{"arch": "quartznet", "loss": "cross_entropy", "lr": 0.0043, "eps": 1e-08, "steps": 11800, "batch_size": 128}
Rows from block 3 of a small sound classifier, named by matrix and row number. Rows with one number belong to one channel. Each number is 128 + 32 x the weight over its row's rms, rounded and kept within 0 to 255. All counts start at 0. After the name is the row's rms in percent of the matrix's.
After each channel's rows are labels from the 100 clips, of 14976, where the channel reaches its highest value: "loudest" is the band of the loudest frequency at the time of the peak. Only what is clearly more common there than usual is listed. The data: acted Russian speech (Dusha). In brackets: how many of the 100, against the usual share in percent.
# convs1: first pointwise conv (model.blocks.3.convs.1.weight, 192x192x1), inputs 0-191
# convs3: second pointwise conv (model.blocks.3.convs.3.weight, 192x192x1, transposed), outputs 0-191

convs1.97 105 [140  93 140 120 101  94 111 101 132 118 138 237  90 121 136 113  92 126 120 132 144 110 186 170 142 115 116 138 135 144 147 112  95 124 125 139 118 106 104 106  48 148 139 142 147 166 171 100  81 131  97  80 152 131 187 141  87 202  10 109 132 116 146 145  91 102 119 101 130  75  59 138  92 148 144 121 110 114 135 189 113 138 108 138  68 116 129 167 142 127 133 147  69 107 125 139 120 134 124 129 112 130  85  59 101 122 101 134 118 103 155 124 106 111 179 133 111 122  64 115  83 115  92 143 146 117 125 104 139 109  92 120 124 179  95  54 165 129  92 126 146  52 116 127 143  67 120 207 114 151 122  92 120 149 112 125  60 136  94 103  87  91 131  86 151 137 133 193 148 124  84 121 152  97 144 168 130 170 155  77 154 149 110 155 158 136 141 164  95  74 114 190]
convs3.97 111 [ 89 122 171 171 154  96 106  98 112 183 120  96 111 164 107 110 149 121 156 124 177  92  92 120 119 184 121 127  65 138 119 139 169 147 135 155 125 176  94 160 129 103 119 115 109  96 107 118  97 106 135 112 163  70 162 143 154 147 215 129 120 128 142  94 109 121 176 149 159  91 111 126 115 125 174  81  66 210 127 142  80  93 175 104  96  94 119 130 142 122  93 115 148 127 165 138 179  94  90  82 130 130 104 101 149 148 124 123 132 130 119 155 125 172 109 181 161 101 137 110 102 170 104 138 199 148 134 189 125  48 150 173 103 116  97 112  95 140  80 105 160 137  81  62 102 182  67 136 134 176 139 119 123 143 153 151 147  98  64 136 145  56 116 113 118  87 118 120 115 111 112  89  92 178 126  96 150 136 152 149 155  81  96 157  73 175 154  61 135 183 107  82]
loudest: 4000 to 8000 Hz (25 vs 7.7)

convs1.43 107 [122 113 108  30 102  94 145  57 156 128 129 110 141 124  66 121  54 162 187 106 179 143 142 143 128 116 104  95 123 119 194 165 110  97 107 114 144 140 125 128 123 124 101 129 141  97 134 164 146 177  96 108 137 183 222 162 105 157 216 171 110 127 142 114  50 119 123 117 152 101 162 140 126 130 147 203  84 153 124  64 107 148 147 175 139 114 152  96 125 167 121 122 118 104 127 127 123 189 145  83 137 104 131 220 149  90 145 126 156 109 102 122 109 105 105 106  80 102 151 117 163 159 151 157 123 136 133 158 190  97 139 124 127 183 129 100  72 194 143 157 148 167 114 140 140 164 156 147 159 129 110 136 124  92 132  91 124  97 171  91 176  89 161 132 110 118 103 141 175  89 145 159 137 153 149 123 115 123  75 130 100 120 167 119 119 103 149  72 185  93  77 114]
convs3.43 108 [130 125 208 144 166 125 160 123 139 141 121 106 157  71 175 147 139 124 123 135 105 159 147 128 169 124 118 142 139  92 135 156  96 167 125 119 159  91 169 165 206  86 161 159 136 134 101 121 146 151 169 112 177 191 134 198 156 107 122 167 169 164 127 109 147 151 100 168 133 153 183 153 131 150 207 123 161 192 164 140 127  98 159 177 134  82 185  49 112 174 118 158 125  86  91 135 152 122 110 101 130 137 154 160 114 121 150 120 131 137 160 181 103 172 212 116 186 152 134 114 166 188  81 111 106 126 125  95 151 101 171 132 116 138 122 141 106 151 159 119 182 166 141 149 148 142 149 132 141 154  59 120 159 139 107 187 137 124 101 158  90 142 105  97 160 152 170 115 105 177 115 109 148 129 134 157 171 121 120 200 139 133  48 105 142 113 118  99 167 102 165 203]
loudest: 500 to 1000 Hz (32 vs 7.9)

convs1.27 105 [160 127 145  89 134 173 133 164 142 107 138  29 125  84  99  81 137 132 167 130 147 106 155  88  96 146  99 105 116 107 122 129 131 125 100 106 153 185  96  87 186  84 126 123 145 157 114 149 127  94 108 142 147 120 115 127 167 118 154 133  92 153 152 129 125 121 135 148 176 127 118 103 128 101 162 138  72 169 143 123 104 127 124 207 123 157 133 111 114 104 141  53  93 233 128 122 202  96 110 151 114  85 160 103 138 109 172 143 109  93 115 101 113 115 167 113 190  80 150 120 171 169 126 157 106  78 121 127 181 180 134 122 127  78 117 145 145 122 177  99 170 138 141 105 117 149 133 174 130 135 130 150 143 159  82 152 123 133 107  97 116 142 169  98 134 125 114 107 161 169 141 118 130 198 114 181 137 146 148 142  81 155 140  76   0  91 179 157 162  60 100  91]
convs3.27 114 [141 131 124  45 173 168  89  97 180  78  99 104  92 139 102 143  89  92  95 164 148 117  72 129 174  91 147 149 138 170 148 128  74 108 171  96 146 152 122 171  88  92  67 167 156 133 131 118 102 145 155 152 158 107 141 128  66 125  31 122 132  99 114 151 110  81 110  90 131 118 106 131 157 143  87 156 134 104 109 181 133  99 119 130 142 139  78  99 115 124 201 138 154 111 156 111  98 107 136 123 138 120 141  88 101 176 157 171  89 120 134  77 175 193 158 198 134 129  79  85 133  41  81 135 134  90 108 177 119 142 117  95 164  95 142 106 149 117 138 110 144  81  75 159 148 131 157 151 155 180 187 137 133 122 100 131 164 102 156 142  82 150 103 126 132  79 111 152 131 181 168 166 149 152 187 135 109 160 134 107 142 133 160 150 130  91 128 170 155  54 128 122]
loudest: 250 to 500 Hz (47 vs 20.8)

convs1.94 088 [177 133 129  74 109  96 146 126 101 114 105 137 125 129 147 112 156 149 131 100  72 126 185 102 124  86 126 135  64 159 110 117  55 144  86 109 123 116 111  90  96 140 145 160 186 134 139  49 119 154 127 109  88 101  64 148 129 109 125 103 156 135 122 145  54 132 127 119 112 109  56 122 151 128 112 141  87 158 143  36 202  85  78 188 165 105 227  93 122 132 140 158 108 153 123 117 182 130 128 150 101  82 105  86 114 100 115 113 178 161 108 167 138 106  96 139 126 161 139 126  85 137 161 129 113 128 124 106 128 159  90 122 107 146 150 130 165  36 160 103  98 128 115  84 141  72  72 179 140 131 137 113 137 152 107 122 163 165 140 100 130 122  79  69 151 168 126 169 151  95 146 125 123 221 125 120 136 120  89 119  96 159 107 112  80 119  94 159 144  87 119 162]
convs3.94 098 [ 91 107 111 104 176 146 121  77 128 112 133 165 144 157  83 145 110 103  66 162 165  80 110 209  78 204 153 144 117 143 111  87  90  71  92 157 161 103 194 140  88 113 131 142 116 165 108 124 102 146 141 130 172 109 121 110  74 123 161 117 150  58  94 122 154 133 160  89 117 118 161 135 126  95  59 130 133 109  95 160 106 142 160 161 161 163  79 148 126 104 196 146 137 130 194 156  91 143 175  46  96 175 107 141 150 122 125 125 143  89 101 112 138 140  94 164  99 111 112 112 185 122 198 128 138 151 154 209 106 117 158 160 195 143 138 118 101 105 160  65 111 126 101 107 134 144 149 179 133 128  81 160 145 109 123  97 110 105 108 117 136  83 138 119 168 116  73 128 144 106 168 119 158 146 200 129  90 133 112 142 173 166 163 137 159 181 152 143 111 146 132  82]
loudest: 250 to 500 Hz (50 vs 20.8)

convs1.52 099 [ 88 179 160 101 105 161 137 122 135 168 123 183  87 154  72 160 146  76 130 152 126 117  52 108 128 132 112  74 163 139 220  93  92 161 136 132 116 163 124 138 157 120 131 149 129 146 137 113 109 142  85 106 173  59 157 129 122 150 120 141 128 138 162 148 122 128  60 131 143 213 136 132 142  86 112 134 164  97 113 144 100 100 146 152 107 127 136 185 125 172 137 141 134 150 125 120 100 129  92 179 100 156  84 115 131  82 147 100 107  95 248 112  69 102 146 147  92  59 138 111 112 137 124 100 191  86  98 147 105 114 143 124 149  84 102 133  87 153 133  90 155  70 153 131  90 144 157 132 137 126  76 165 128 162 128 148 142 112 125 108 148 149 109 158 162 149 100 114 161 137 123 158 144 180 102 178 140 130 114 143 158 132  66 108 200 141 195 129 104 154 120  28]
convs3.52 089 [139 107 126 113 147 133 159 165 126 144 122 112 178 197  89 110 145 202 101 166 134 110 156  95 111 113 198 104 141 135 136 154 176 153  57  58  69 172 139  98 168 184  95 121 179 171  89 123  94 123 123 147 160 150 167 110 102 169 143 148 170 112 129 173 128 121 138 138 122 152 162 128 151 134 143 110 134 154 122  91  96 158 143 118 168 124  95 131 128 146  97 120 135 128 155  94 123 170  63 110 108 105 162  33 141 138 141 103 151  84 148 149  95 144 116 145 115 132 130 159 104 144 108 147 116 156 110 124 155 139 140 128 127 135 113 139 114 156 157 103  97 176 146 114 103 143 145 144 153 137  94 174 111  35 115 132  94 104 130 123 218  83 171 113 136 168  62  56 114 171 124  90 111 137 134 172 184 150 105 154  64 122 161 110 132  72 213 118 116 136 217 120]
loudest: 4000 to 8000 Hz (47 vs 7.7)

convs1.85 103 [135 137  62 118 201 119 118  89 162 117 122  86 157  82 100 126  95  86 133 163 186 148 107 127 139 194 128 142 129 181 238 147 170 147  90 112 126  82 182 118 117 207 126 153 144  70 138  98 120 180 166 105 149 153 168 138 138 144 122 103 117 123 148 143  95  75 121  90 169 136 113 111 108 145 113 114  62 131 127 125 155 101 123 107 119 165 118 150  74 127  98 158 109 182 122 129 100 170 122 126 156  82 122 122 138  81 125 114 116 114 171 162  44  87 115 114  98 180 126  90 155 134 110 104 135  72 159 137 163  30 129 149 150  54 136 147 129 198 170 124 112 122  69 124 125 155  91 210  67 126  69 113 148 118 153  99 137 165 111 139 102  86 103 113 117 135 145  91 114 105 131 131  91 140 130 130 139  87 126 146 147 135 153 121 133 142 134 151 158 110 162  89]
convs3.85 101 [ 86 136 176 165 118  61 103 133 147  98 141 112  79  79 114 135 144 121 172 153 124 189 202 138 130 111  71 173 134  97 178 134 173 109 106  90 166 117 138 186 176  77 175 144 115 114 173 132 115 146 102 170  77 165  72 152 140 135 148 155 155 142 149  68 103 107 106 158 118 127 147 128 149 111 163  77 154 155 143 137 128  84  84 153 117 133 167  99 139 121  87 123 105 129  70  87 162  91 143 117 183 135 142 168 154 195 163  87 111 123 177 155 135 118 172  89  90 109 180 149 101 103 126  94 180  87 130 113 139  99 177 114  78 128 117 125 153 135  99 128 156  66 161 136 165 153  71 110 179 104 145 167 133 124  96 158 125 121 103 153 110  86 147 172  64 101 171 105 139 167 157 100 184 165 129 139 132 127 157  71 142  53  74 118 125 113 169 132 148 165 141 130]
loudest: 500 to 1000 Hz (43 vs 7.9)

convs1.139 113 [148 159 120 105 116 100  99 177 152 135  94  94  66 101 107 122 149 156 115 142  93 147 172 101 107  92 167  92 126 125 136  80 140 101 142 136 132 145  94 128 159 102 134 115 173 167 117 122 127 179  90 149  83 216  83 106 120 146 129 159 191  93 126 158 153 141 142 105 181 140 118 104  52 127 106 144 128 136 149 120 102 181 130 112 142 161 124 124 143 159 107  81 137  82 101 132 107 111 102 136 105 146 111 146 158  64 130 114  74  37 145  98 107 119  40 132  75 112 117 148 136 143 125 117 129 147 139 114  22 134 112  70 137 167 152 112  47 112 144 143 120 147 155 117 219 129 102 165 179 129 106 118 147 160  79 124 139  87 137  92 100 169 138 103 132 167  92  89 187 176 147 139 172 197 135  96 134  69 127 115 149 117 100 103 125 115 110 147 112 170 102 176]
convs3.139 121 [197 107 140 140 152  99 114 109 145 146 156 105 137 107 153 112 127 149 135  29 241 146 139 168 160  81 205 120 182  76 158 141 124 153  88 105 109 145  91 113  93  95 131 125 149 100 103 153 142 132 142 141 146  96 142 162  99  72 100 152 129 125 144 114  95 114  98 122  73 133 127 110 154 174  87 171 145  99 137  99 128  87 150 176 165 114 133  56 128  52 161 145 124  70 166 140 178  93 121 132  82 115 170 111 116 103 146 130 134 198 145 115 155 134  90 174 110 143 125 109 173 141  55 172  90 107 113  98 168 159 124 132  78 144 137 125 110 124 117 158 157  83 118 104 140 144  80  96  90 208 120 172 137 116 168 174  79  95 141 142 132 120 163 138  42 155 142  83 129 112 105 147 105  82 132 142 153 142 124 116 123 108 160 153 161  97  96 132 161 125 134  91]
loudest: 250 to 500 Hz (43 vs 20.8)

convs1.71 097 [ 94 147  52 149  75 158 117 123 169 141 111 147 120 109 170  97 138 103 141 104 166 124 133 118 121 103 119 148 104 113 126 106 106 119 130 132 116 150  89 146 167 156 110 152 122 163  91 140 136 116 107 152 125 185  98 136 131 150 146 135 165 120 130 114  40 153 136 127 121  95  60 136 123 149 101 126 143 146 111  74 163 132 122 210 111  55  72 174 148 152 148 183 136 153 128 128 147 154 155  96 144  97 140 100  97 196 106 123 154 150 170 131 161 137  92 171  73 213  50 149 126 109 159  80  64 116 118 130 146   8  99 136 124 154 123  77 111 156 110 164 132  47 153 115  70 127 121 139 156 138 112  99 140 120 111 212 128 149 145 119 160 143 122 141 139 121  72 126 166 150 114 146 130  96 123 148 112 130 152 137 118 159  77 169 127  84  58 160  94 130 182  97]
convs3.71 092 [128 142  60 135 142 114  74 127 156 132  89  70  93  89 130 129   0 125 141  99  98 131 105 153  79 154 124 108 131 109 121 151  94 116 154 133  80 121 134 119 158  65 111 155 118 141  84  62 123 161 144 101  98 123  84  84 109 102 110 146 163  80  90 122 152  42 142 120 112 182 117  98 112 106  98 157 134 137 172 171 125  81 120  81 142 100 154 137 107 147  95 130 134  95 166 166  93 115 197  96  87 148 101 123 132 117  98 138 117 114 123  69 123 122  97 105 162 111  99  51 129 108 160  96  78 121 108 130 102 131 110 107 134  83 137 131 193 108 109 100  66 144 135 176 161 100 163 148 133 123  92 114 148 118  70 130 113  56 130 137 105 121 119 114 120 137 142 145 126 130  64 108 126 120 151  86  98 102 114 118 117 149 159 122  65 187 168  94 156  66  97 139]
loudest: 500 to 1000 Hz (39 vs 7.9)