config = dict(
    model='sound classifier',
    dataset='acted Russian speech (Dusha)',
    input='log_mel',
    norm='batchnorm',
    stem='single',
    widths=[192, 288, 432],
    loss='cross_entropy',
    head_dropout=0.1,
    init='trunc_normal_002',
    residual_init='scaled_by_depth',
    beta1=0.85,
    weight_decay=0.03,
)
Rows from block 12 of a small sound classifier, named by matrix and row number. Rows with one number belong to one channel. Each number is 128 + 24 x the weight over its row's rms, rounded and kept within 0 to 255. All counts start at 0.
After each channel's rows are labels from the 100 clips, of 14976, where the channel reaches its highest value: "strongest on" is what is common among them; "loudest band" is the band of the loudest frequency at the time of the peak. Only what is clearly more common there than usual is listed. The data: acted Russian speech (Dusha).
# convs1: first pointwise conv (model.blocks.12.convs.1.weight, 432x288x1), inputs 192-287
# convs3: second pointwise conv (model.blocks.12.convs.3.weight, 432x432x1, transposed), outputs 216-323

convs1.193 [ 90 133 106 131 159 164 119 103 129 148 114 120 147 138 108 113 148 151 114 177  92 142 116 103 134 134 158 172  61 132 123 170 167 120 113 121 158 148 120 111 120 180 111 134  96 115 117  95 152 121 113  94  81 100 115 156 133 187 129 152 111 153 114 112  65 144 116 139 155  88 112 126 126 161 136 128 140 136 139 159 154 129 117 122 117 127 146 127 142 118 122 146 139 180 154 112]
convs3.193 [128 149 170 103 107 112 121 126 112 100 129 133 193 127 129 101 157 109 142 120 148 165 154  88 148 120 107 125 114 124 114 155 118 150 107 122 131 163 145 152 129 137 120 165 161  98 162 160 113  76 160 113 131 104 177 118 143 130 118  97 101 139 141 140 116 146 148 109 144  86 164 165 114 154 136  90 118 131 139 143  86 111 119 174 158 117 129 141 115 178  84  89 116  98 174 123 161 120 151 119 135 131 138 158 163  89 133 127]
strongest on: emotion: positive
loudest band: 250 to 500 Hz

convs1.109 [128 105 122 104 138 160 100 136 124 109 135 138 118  99 149 129  78 102 101 105 103 103 120 145 159 143 119 166 147 124 131 130 149 125 146 145 147 103 119 122 199  94 170 145 129 110 143 147  95 142 103  93  94 109  74 120 120 103 131 159 141 127 190 126 114 132 122 147  88 132 121 118 113 155 140  84 117 161 136 144 119 124  85  96 132 146 135 183 173 160 120 140 142 105 135 145]
convs3.109 [114 117 132 145 137 131  76 151 124 147  89  81  97  88 110 121  76  58 107 139 173 105 104  81 136 124 146 132 105 149  94 119 148 110 103  89 138 127  69 122 131 118  87  98 134 141 149 141 137 121 139 134 138 124 137 151 108  98  97 129 170 113 146 106 124 170 140 121 135 113 115  88 124 159 143 123  89 104 133 165 137 110  84 120 130 102 143 116 104 128 118 102 134 149 114 167 103 127 119 136 132 127  78 119 112 135 112 131]
strongest on: emotion: positive
loudest band: 250 to 500 Hz; 4000 to 8000 Hz

convs1.386 [120 127  88 127 139 122 108 121 184 103 158 126 109 152 132 138 135 140 137 127 143  99 121 146 109 166 155 108 102 113 163 129 117 112 114 112 122 134 137 113 192 143 136 147 110 143 106 164 133 165 121 103 163 144  98 142  80 107 122 170 116 181 102 156 152 127 204 156 117 119 100 136 116 136  56  95 170  69 130 181 154 128 102 149  91 113 116 127 138  93 105  93 116 171 146 103]
convs3.386 [121 138 127 121  83 145 143 132 134 110 152 127 141 143  92 131 156 116 143 147 129 150 138  93 157 136  80 126 162 147 124 150 156 138 153 125 124 156 172 135 131 101 118 142 146 159 124 115 149 138 142 131 108 169 136 153 164  87 129 103 143 151 132 179 110 145 114 115  84 163 107 148 114 166 127  75 146 186 159 141 172 108 112 102 109 137 167 130 107  96 118 117 133 168 115 140 116 134 128 142 156 126  93 152 155  90 115 148]
strongest on: emotion: positive
loudest band: 250 to 500 Hz

convs1.160 [120 143 113 112 169 148 119 130 113 122 148  98 113 136 176 161 142 176 120 123 123 140 182 157 121 138 155 109 126 186  95 157 114 146 185 121 144 152 105 158 135 116 103 160 120 120 150 103  89 123 171 138  93 136 145 134 170 139 125 153  98 166 126 157 143 100 161 151  89 130 117 161 122 161 113 128 107  99 174 152 159 144  99  91 112 109 162 139 116 119 132 151 146 155 135 117]
convs3.160 [154 103 111 112 151 131 135 109 132  95 105 125  72 159 159 135 144 145 147 115 158 112 135 123 135 125 150 126  96 119 149 155 142 162 172 107 182  94 162 165 150 156 118 115 141 196 111 147 107 121 118 155 123 158 119 122 118 179 131 176 102 109 135 133 164 125 132 117  93 166 133 120 133 137 116 180 136 134 118  82 120 116 174 123 138 191 112 141 147 140 134 149 132 132 184 119  99 127 128 117 147 149 113 110 122 147 142  95]
strongest on: emotion: positive
loudest band: 250 to 500 Hz

convs1.139 [150 116 133 140 160 148 131 126 128 136 123  98 153 144 157 155 160 156 136 172 164 160 130  93  92 160 151 149 106 146 144 163 110  95  78 127 126 114  93  94 154 112 129 156 139 105 117 110 144 124 100 153  89  93 127  95 142 158 108 121 105 135 123 159  81 121 122 129 170  98 153 108 148 143 176 109 103 170 167  91 150 132 102 127 128 143 126  99 145 127 135 113 108  65 112 136]
convs3.139 [166 115  93 132 127 146  92 147 125  65 145  95 141 140  95 127 131  97 106 132 147 127 128 102  97 129 139 112 141 137 125 117 143  80 107 113 122  92  99 127 149 155 122 118 101 169 143 127 139 114 109 122 152 142 106 160 131 139 132 163 136 159  93 144 138 104 113  98 115 183 127 151 156 153 109 145 112 157 133 133 203 122 136 144 123 137 119  99 147 154 149 132 161 105 109 158 118 138 129 148 138 175 129 103 119 171 144 124]
strongest on: emotion: angry
loudest band: 250 to 500 Hz

convs1.175 [ 63 104 138 148 121 141  77 167 157 134 121 119 128 143 130 142 115 139 136  96 105 128 155 160 111 167 161 156 118 133 138 138 140 145 158 132 114 107  87 102 114 112 114 110 109 162 151  93 121 119 102 134  78 143 113 129  96 115 151  79 152 135 140 143 130 110 151 114  92 116 112 147 105 134 171 117 113 165 154 129  89 130 147 115 137 107 118 163 147 129 119 101  87 140 131 142]
convs3.175 [159 130 179 108  94 150 111 154 143 139 126 147 131 126 150 104 122 130 140 180 122 148 161 148 130 153 103 135 118 153 106 115  93 106 160 138 142 142 111 153 134 132 126 163 117 148 124 154 161 109 127 124 110 138  88 124 110 144 129 153 136 111 119 157  97 128 103 123 114  63 142 137 144 147 130 144 107 145 123 136 169 107 129 137 117 104  79 124 134  80 136 138 126  87 135  87 154 131 150 122 111 127 107 127 125 150 181 108]
strongest on: emotion: angry
loudest band: 250 to 500 Hz

convs1.43 [137  94 119 163 117 154 193 111 113 141 129 116 101 163 154 148 144 101 144 156 132 165 170 102 140 117 125 190 135 143 123 126 132 142 105 108 127 161  99 145 123 159 147 117 130 135 132 189 160 135 144 123 147 127 167  87 129 134 120  95 120 122 128 172 135 123 178 121 121 120 139 112 148 122  73 116 136  92 115 127 141 153 115 122 127 125 148  99 171 153 131 152 168 130 114 116]
convs3.43 [153 114 133 122 118  88 121 115 125 127 155 107 119 128 184 105 122  92 145 103 136 108 106 120 121 146 138 125  87 100 131 129 148 147  74 122 146 143  54 124 128 136 103  74 123 162 130 121 117 142 119 167 140 133  99 128 103 132 131  79 127 112 136 123 108 135 136 120 146 167 140 136 117 142 124 131 140 120  85 144 147 147 118 116 112 112 148 111 156 178 163 117 128 163 162 130 108 153 126 167 149 128 107 118 154 168 117 142]
strongest on: emotion: angry
loudest band: 250 to 500 Hz

convs1.234 [140 119  99 162 144 149 117  95 142 140 101 142 114 146 150 132 153 155 156  88  65 108 114 140 105 119 126 147  97 119 130 149 112 132 144 126 160 116 102 156 140 107 138 164 149 126 132 145 127 113 161 114 107 144 116 103  74 140 111  80 109 128 124  87 113  98 170 138  92 126 107  92 111 133 117 127 119  89 165 164 180 108 127 127 139 112 140  94 159 110 144  65  87 107 146 109]
convs3.234 [138 149  74 122 103 181 145 151  87 162 150 157 115 149 129 147 130 134 125 154 154 144  94 106 113 120 130 170 133 174 128 143 137 153 144 144 114 140 131 126  69 117 136  64 103  85  90 167 170 139 132 146 139 141 138 124 142 126 146 106 110 163 141 138 136 133 155 126 104 148 113 153 134 132 153 117 136 136 132 118 121 130 151 164 129 108 152 153 126 125 132 147 128 134 123 131  71 129 138 141 145 168 141 117 104 125 189 146]
strongest on: emotion: positive
loudest band: 250 to 500 Hz

convs1.328 [119 112 122 163 130 176 108 138  99 169 139 133 116 146 127 119 143 104 182 140 162 127 116 157 131 111 118 133 135 113 152 122 108 120 100  98 117 140  87 126 182 109 127 103 128 160 141  99  87 148 138  91 133 118 166 142  99 154 123 137 122 129 112 177 165 112 161 127 145 156 173 127 156 121 138  99 159 141 111 139 112 177 129 126 147 147  90 120 158 126 112 117 126  81 110 120]
convs3.328 [139 152 194  94 156 152 164 128 131 176 139 113 140 125 163 134 122 187 122 120 121 131  99 193 119 139 130 144 108  78 107 124 115  80 129  99 166 108 133 114 153 137 161 109 127 135 119 152 111 121 118 141 131  87 158 125 140  97 135  98 114 130 133 153 128 146 144 127 159 105 179 138 116 148 117 114 155 141 142 106 188 154 139 107 136 175 148 126 125 136 112 121 152 160 134 116  69 149 120 132 105 107 118 135 150 165 165 136]
strongest on: emotion: angry
loudest band: 250 to 500 Hz

convs1.200 [ 94 124  96 153  92 120 100 101 142 120 129 128 119 120 102  75 143 106  98 142 106 138  77 133 117  99 119 138 103 116  83 121 156 108 103 112 160 179 126  93 159 144 110 142 102 111 108 135 166 103  98 116 156 140 132 102 118 126 144 121 162 128 111 127 125 162 119 106 116 149 126 113 114 123  94 112 157 152 178  88 147 121 178 122 152 105 135 131 139 159 157  93 130 110 143 145]
convs3.200 [115 152 110 140  83 118 137 131 101 135 119 131 134 148 165 122 126 143 159 131  75 122  73 152 112 121 120 128  71 121 115 145 125 129  94  68 118 147 145 100 127 148 141 119 113 138  51 140 130 107 129 144 142 140 116 110 143 110 116 120  90 141 136 128 118 136 110 147 123 124 102 126 112 115 135 147 138 132 106 126 202 109 169 101 121 161 141 131 135 155 111 168 118 162 145 117 117 110 156 135  99 108 127 122 133 126 116 117]
strongest on: emotion: angry
loudest band: 250 to 500 Hz

convs1.417 [104 147 116 125 140 125 155 117 140 143 141  83 162 130 125 114 110 148 142 143 133  94 137 136 113 114 139 165 113 170 106  91  96  77 132 118  93 167 139 134 103 132  99  87 151 146 142 157  98 111 150  91 150  93 136 148  96 139 139 147 140 108 152 131 120 104 136 126 118 120 140 141 144 160 144  96 100  98 150  74 112 124 188 102 173 141 128 153 112 118 153 111 109 110 139 152]
convs3.417 [151 149 110 110 176 106 169 138 100 104 128 147 149 149 110 148 145 123 140 117 134 181  92 128 136 122 113 103 119 149 133 145 124 128 111 131  91 127 163 174 109 153 119 107  94 167 141 141  85 103  83 139 136 128 122 127 143 120 146 174 124  75 136 131 116 116 156 149 147  74 143 142 139 159  83 143 167 106 100  89 130 116 100 145 149 148 106  96  85 119 123 129 105 101 111 138 103  99 166  76 139 169 126 108  96 142  99 100]
strongest on: emotion: positive
loudest band: 250 to 500 Hz

convs1.15 [153 127 157 114  81 174 138 133 120 144 105 150 182 111 127 147 129  95 100 107 123 119 148 184 141 146 122 149 142 159 113 118 149 137 148 152 155 125  96 146 170 125 110 143 143 142 131 128  82 148 149 149  94 151 128 113 157 153 151 100 121 138 194 138 143  64 140 103 115 134  98 118  77 125 132 140 142 164 108 141 110 112  96 135 159  77 162 123 164 106  98 148 133 112  78 111]
convs3.15 [118 104  93 129 129 156 107  86 122 167 136  61 105  51  85 108  96  93 120  96  92 175 123  87 122 121 141 137 140 161 106  95 119 109 123  87 141 126 127 150 143 103 115  85 147 144 151 116 156 111 153 127 129 162 100 134  82 144 115 143  98 138 145 100 123 142 109 121 148 123  97  98 111 136 151  87 111 110 156 138 124 121  81  95  98 101 120 145  94 139 139  84 128 142 136 141 108 126 102 101  90 114 187 146 139 117 125 137]
strongest on: emotion: sad
loudest band: 250 to 500 Hz

convs1.356 [184 116  99 141 137 133 133  97  89 162 126 158 123 120 127 124 129 139 112  91 161 129 134 156 124 132 147 106 128 118 117 114 145 117  98 140 172 165 138 138 163 102 131  82  84 117 123 124  97 134 103 108 125 125 147  89 133 131 124 140 148 109 136 121 122 176 125 125 142 132 128 160 133 110 123 126 126 147 153 119 134 150 152 113 155  96 130 121 141 178 129 133 147 104 105 154]
convs3.356 [154 133 124 101 135 106  94 101 100 121 141 112 137 104 156 121 145 123 106 164 102 143 122 101 114 158 145  97 142 136 133 129 115  98 136 140  82 106  91 142 130 118 127 140 112  90 156 118 127 119 152 141 119 120 101 102  86  94 165 109 151 115 132 137 104 143 187 121 119  87 145  98 101 125 132 135 118 106  91 124 179 160 147 130 104 161 170 127 168 150 140 141 143 196 119 173 152 119 105 126  80 126 128 109 116 128 102 150]
strongest on: emotion: positive
loudest band: 250 to 500 Hz

convs1.294 [ 84 149 147  92 111 154 138 102 136 129 104 120 141 113 117 139 158  97  90  92 154 146 152 106 164  95  96 119 158 133 107 125 149 120 101  93 141  90 163 126 133 134 143 123  96 127 141 162 157 145 155 119 106 150  83 103 120 166 125 109  89 127 182 130 148  56 148 139 149 101 113 113  85  91 139 157 140 116 126 185 126 117 115 139 123 122 123 130 123 123 104 107 145 170  77 124]
convs3.294 [109 127  88 132 111 101 131 172 112 137 139 142 109 148  89 158 117 104  86 148 124 102 102  98 121 100  96 133 131  83 154 107 129  95 104 123 146 101 111 112  63  85 134  91 102  94 107 110  98  80 115 144 110 109 110 154 129 135 134  84 110 121 120 104 121 100 167 135 182 153 120  96 143 107 121  96 129 114  85 106 134 109 141 121 125 124 119 117 118 148 140 182 121 127  99 124 121 134 123  92 122 165 107  95  95  94 138 102]
strongest on: emotion: positive
loudest band: 250 to 500 Hz

convs1.156 [111 104  92 131 179 114  87 157 112 131 106 145 142 134 144 113  82 112 120 111 116 185 154 107 146 125 180 125  70  99 109 170  83 126 181 159 164 130 145 131 153 119 105 121 101 123 109 118 143 146 116 135 122 117  91 142 178 129 177 119 112 151 196 157 156 102 142 106 108 155  96 128 105 108 129 132 165 130 155 114 141 127 132 185 163 154 119 120 131 140 132 158 139 136 165 120]
convs3.156 [ 99  85 172 142 165 127 122 127 115  93 137 162 101 112 148 110 132  77 137 154 136 123  93 131 145 134 152 113 132 163 130 136 129 186  79 158 161 129 100 139 143 116 124 146 138 132 116 140 134 154 145 123 152 133 135 121 127 131 156 117 153 106 126 101 146 153 170 142  92 126 177  85 132 162 159 140 101  79 162 108 127 150 110 144 148 147 148 135 152 171 163 121 132  86 138 126 160 165 125 142 135 142  95 123 107 112  77 156]
strongest on: emotion: angry; emotion: positive
loudest band: 250 to 500 Hz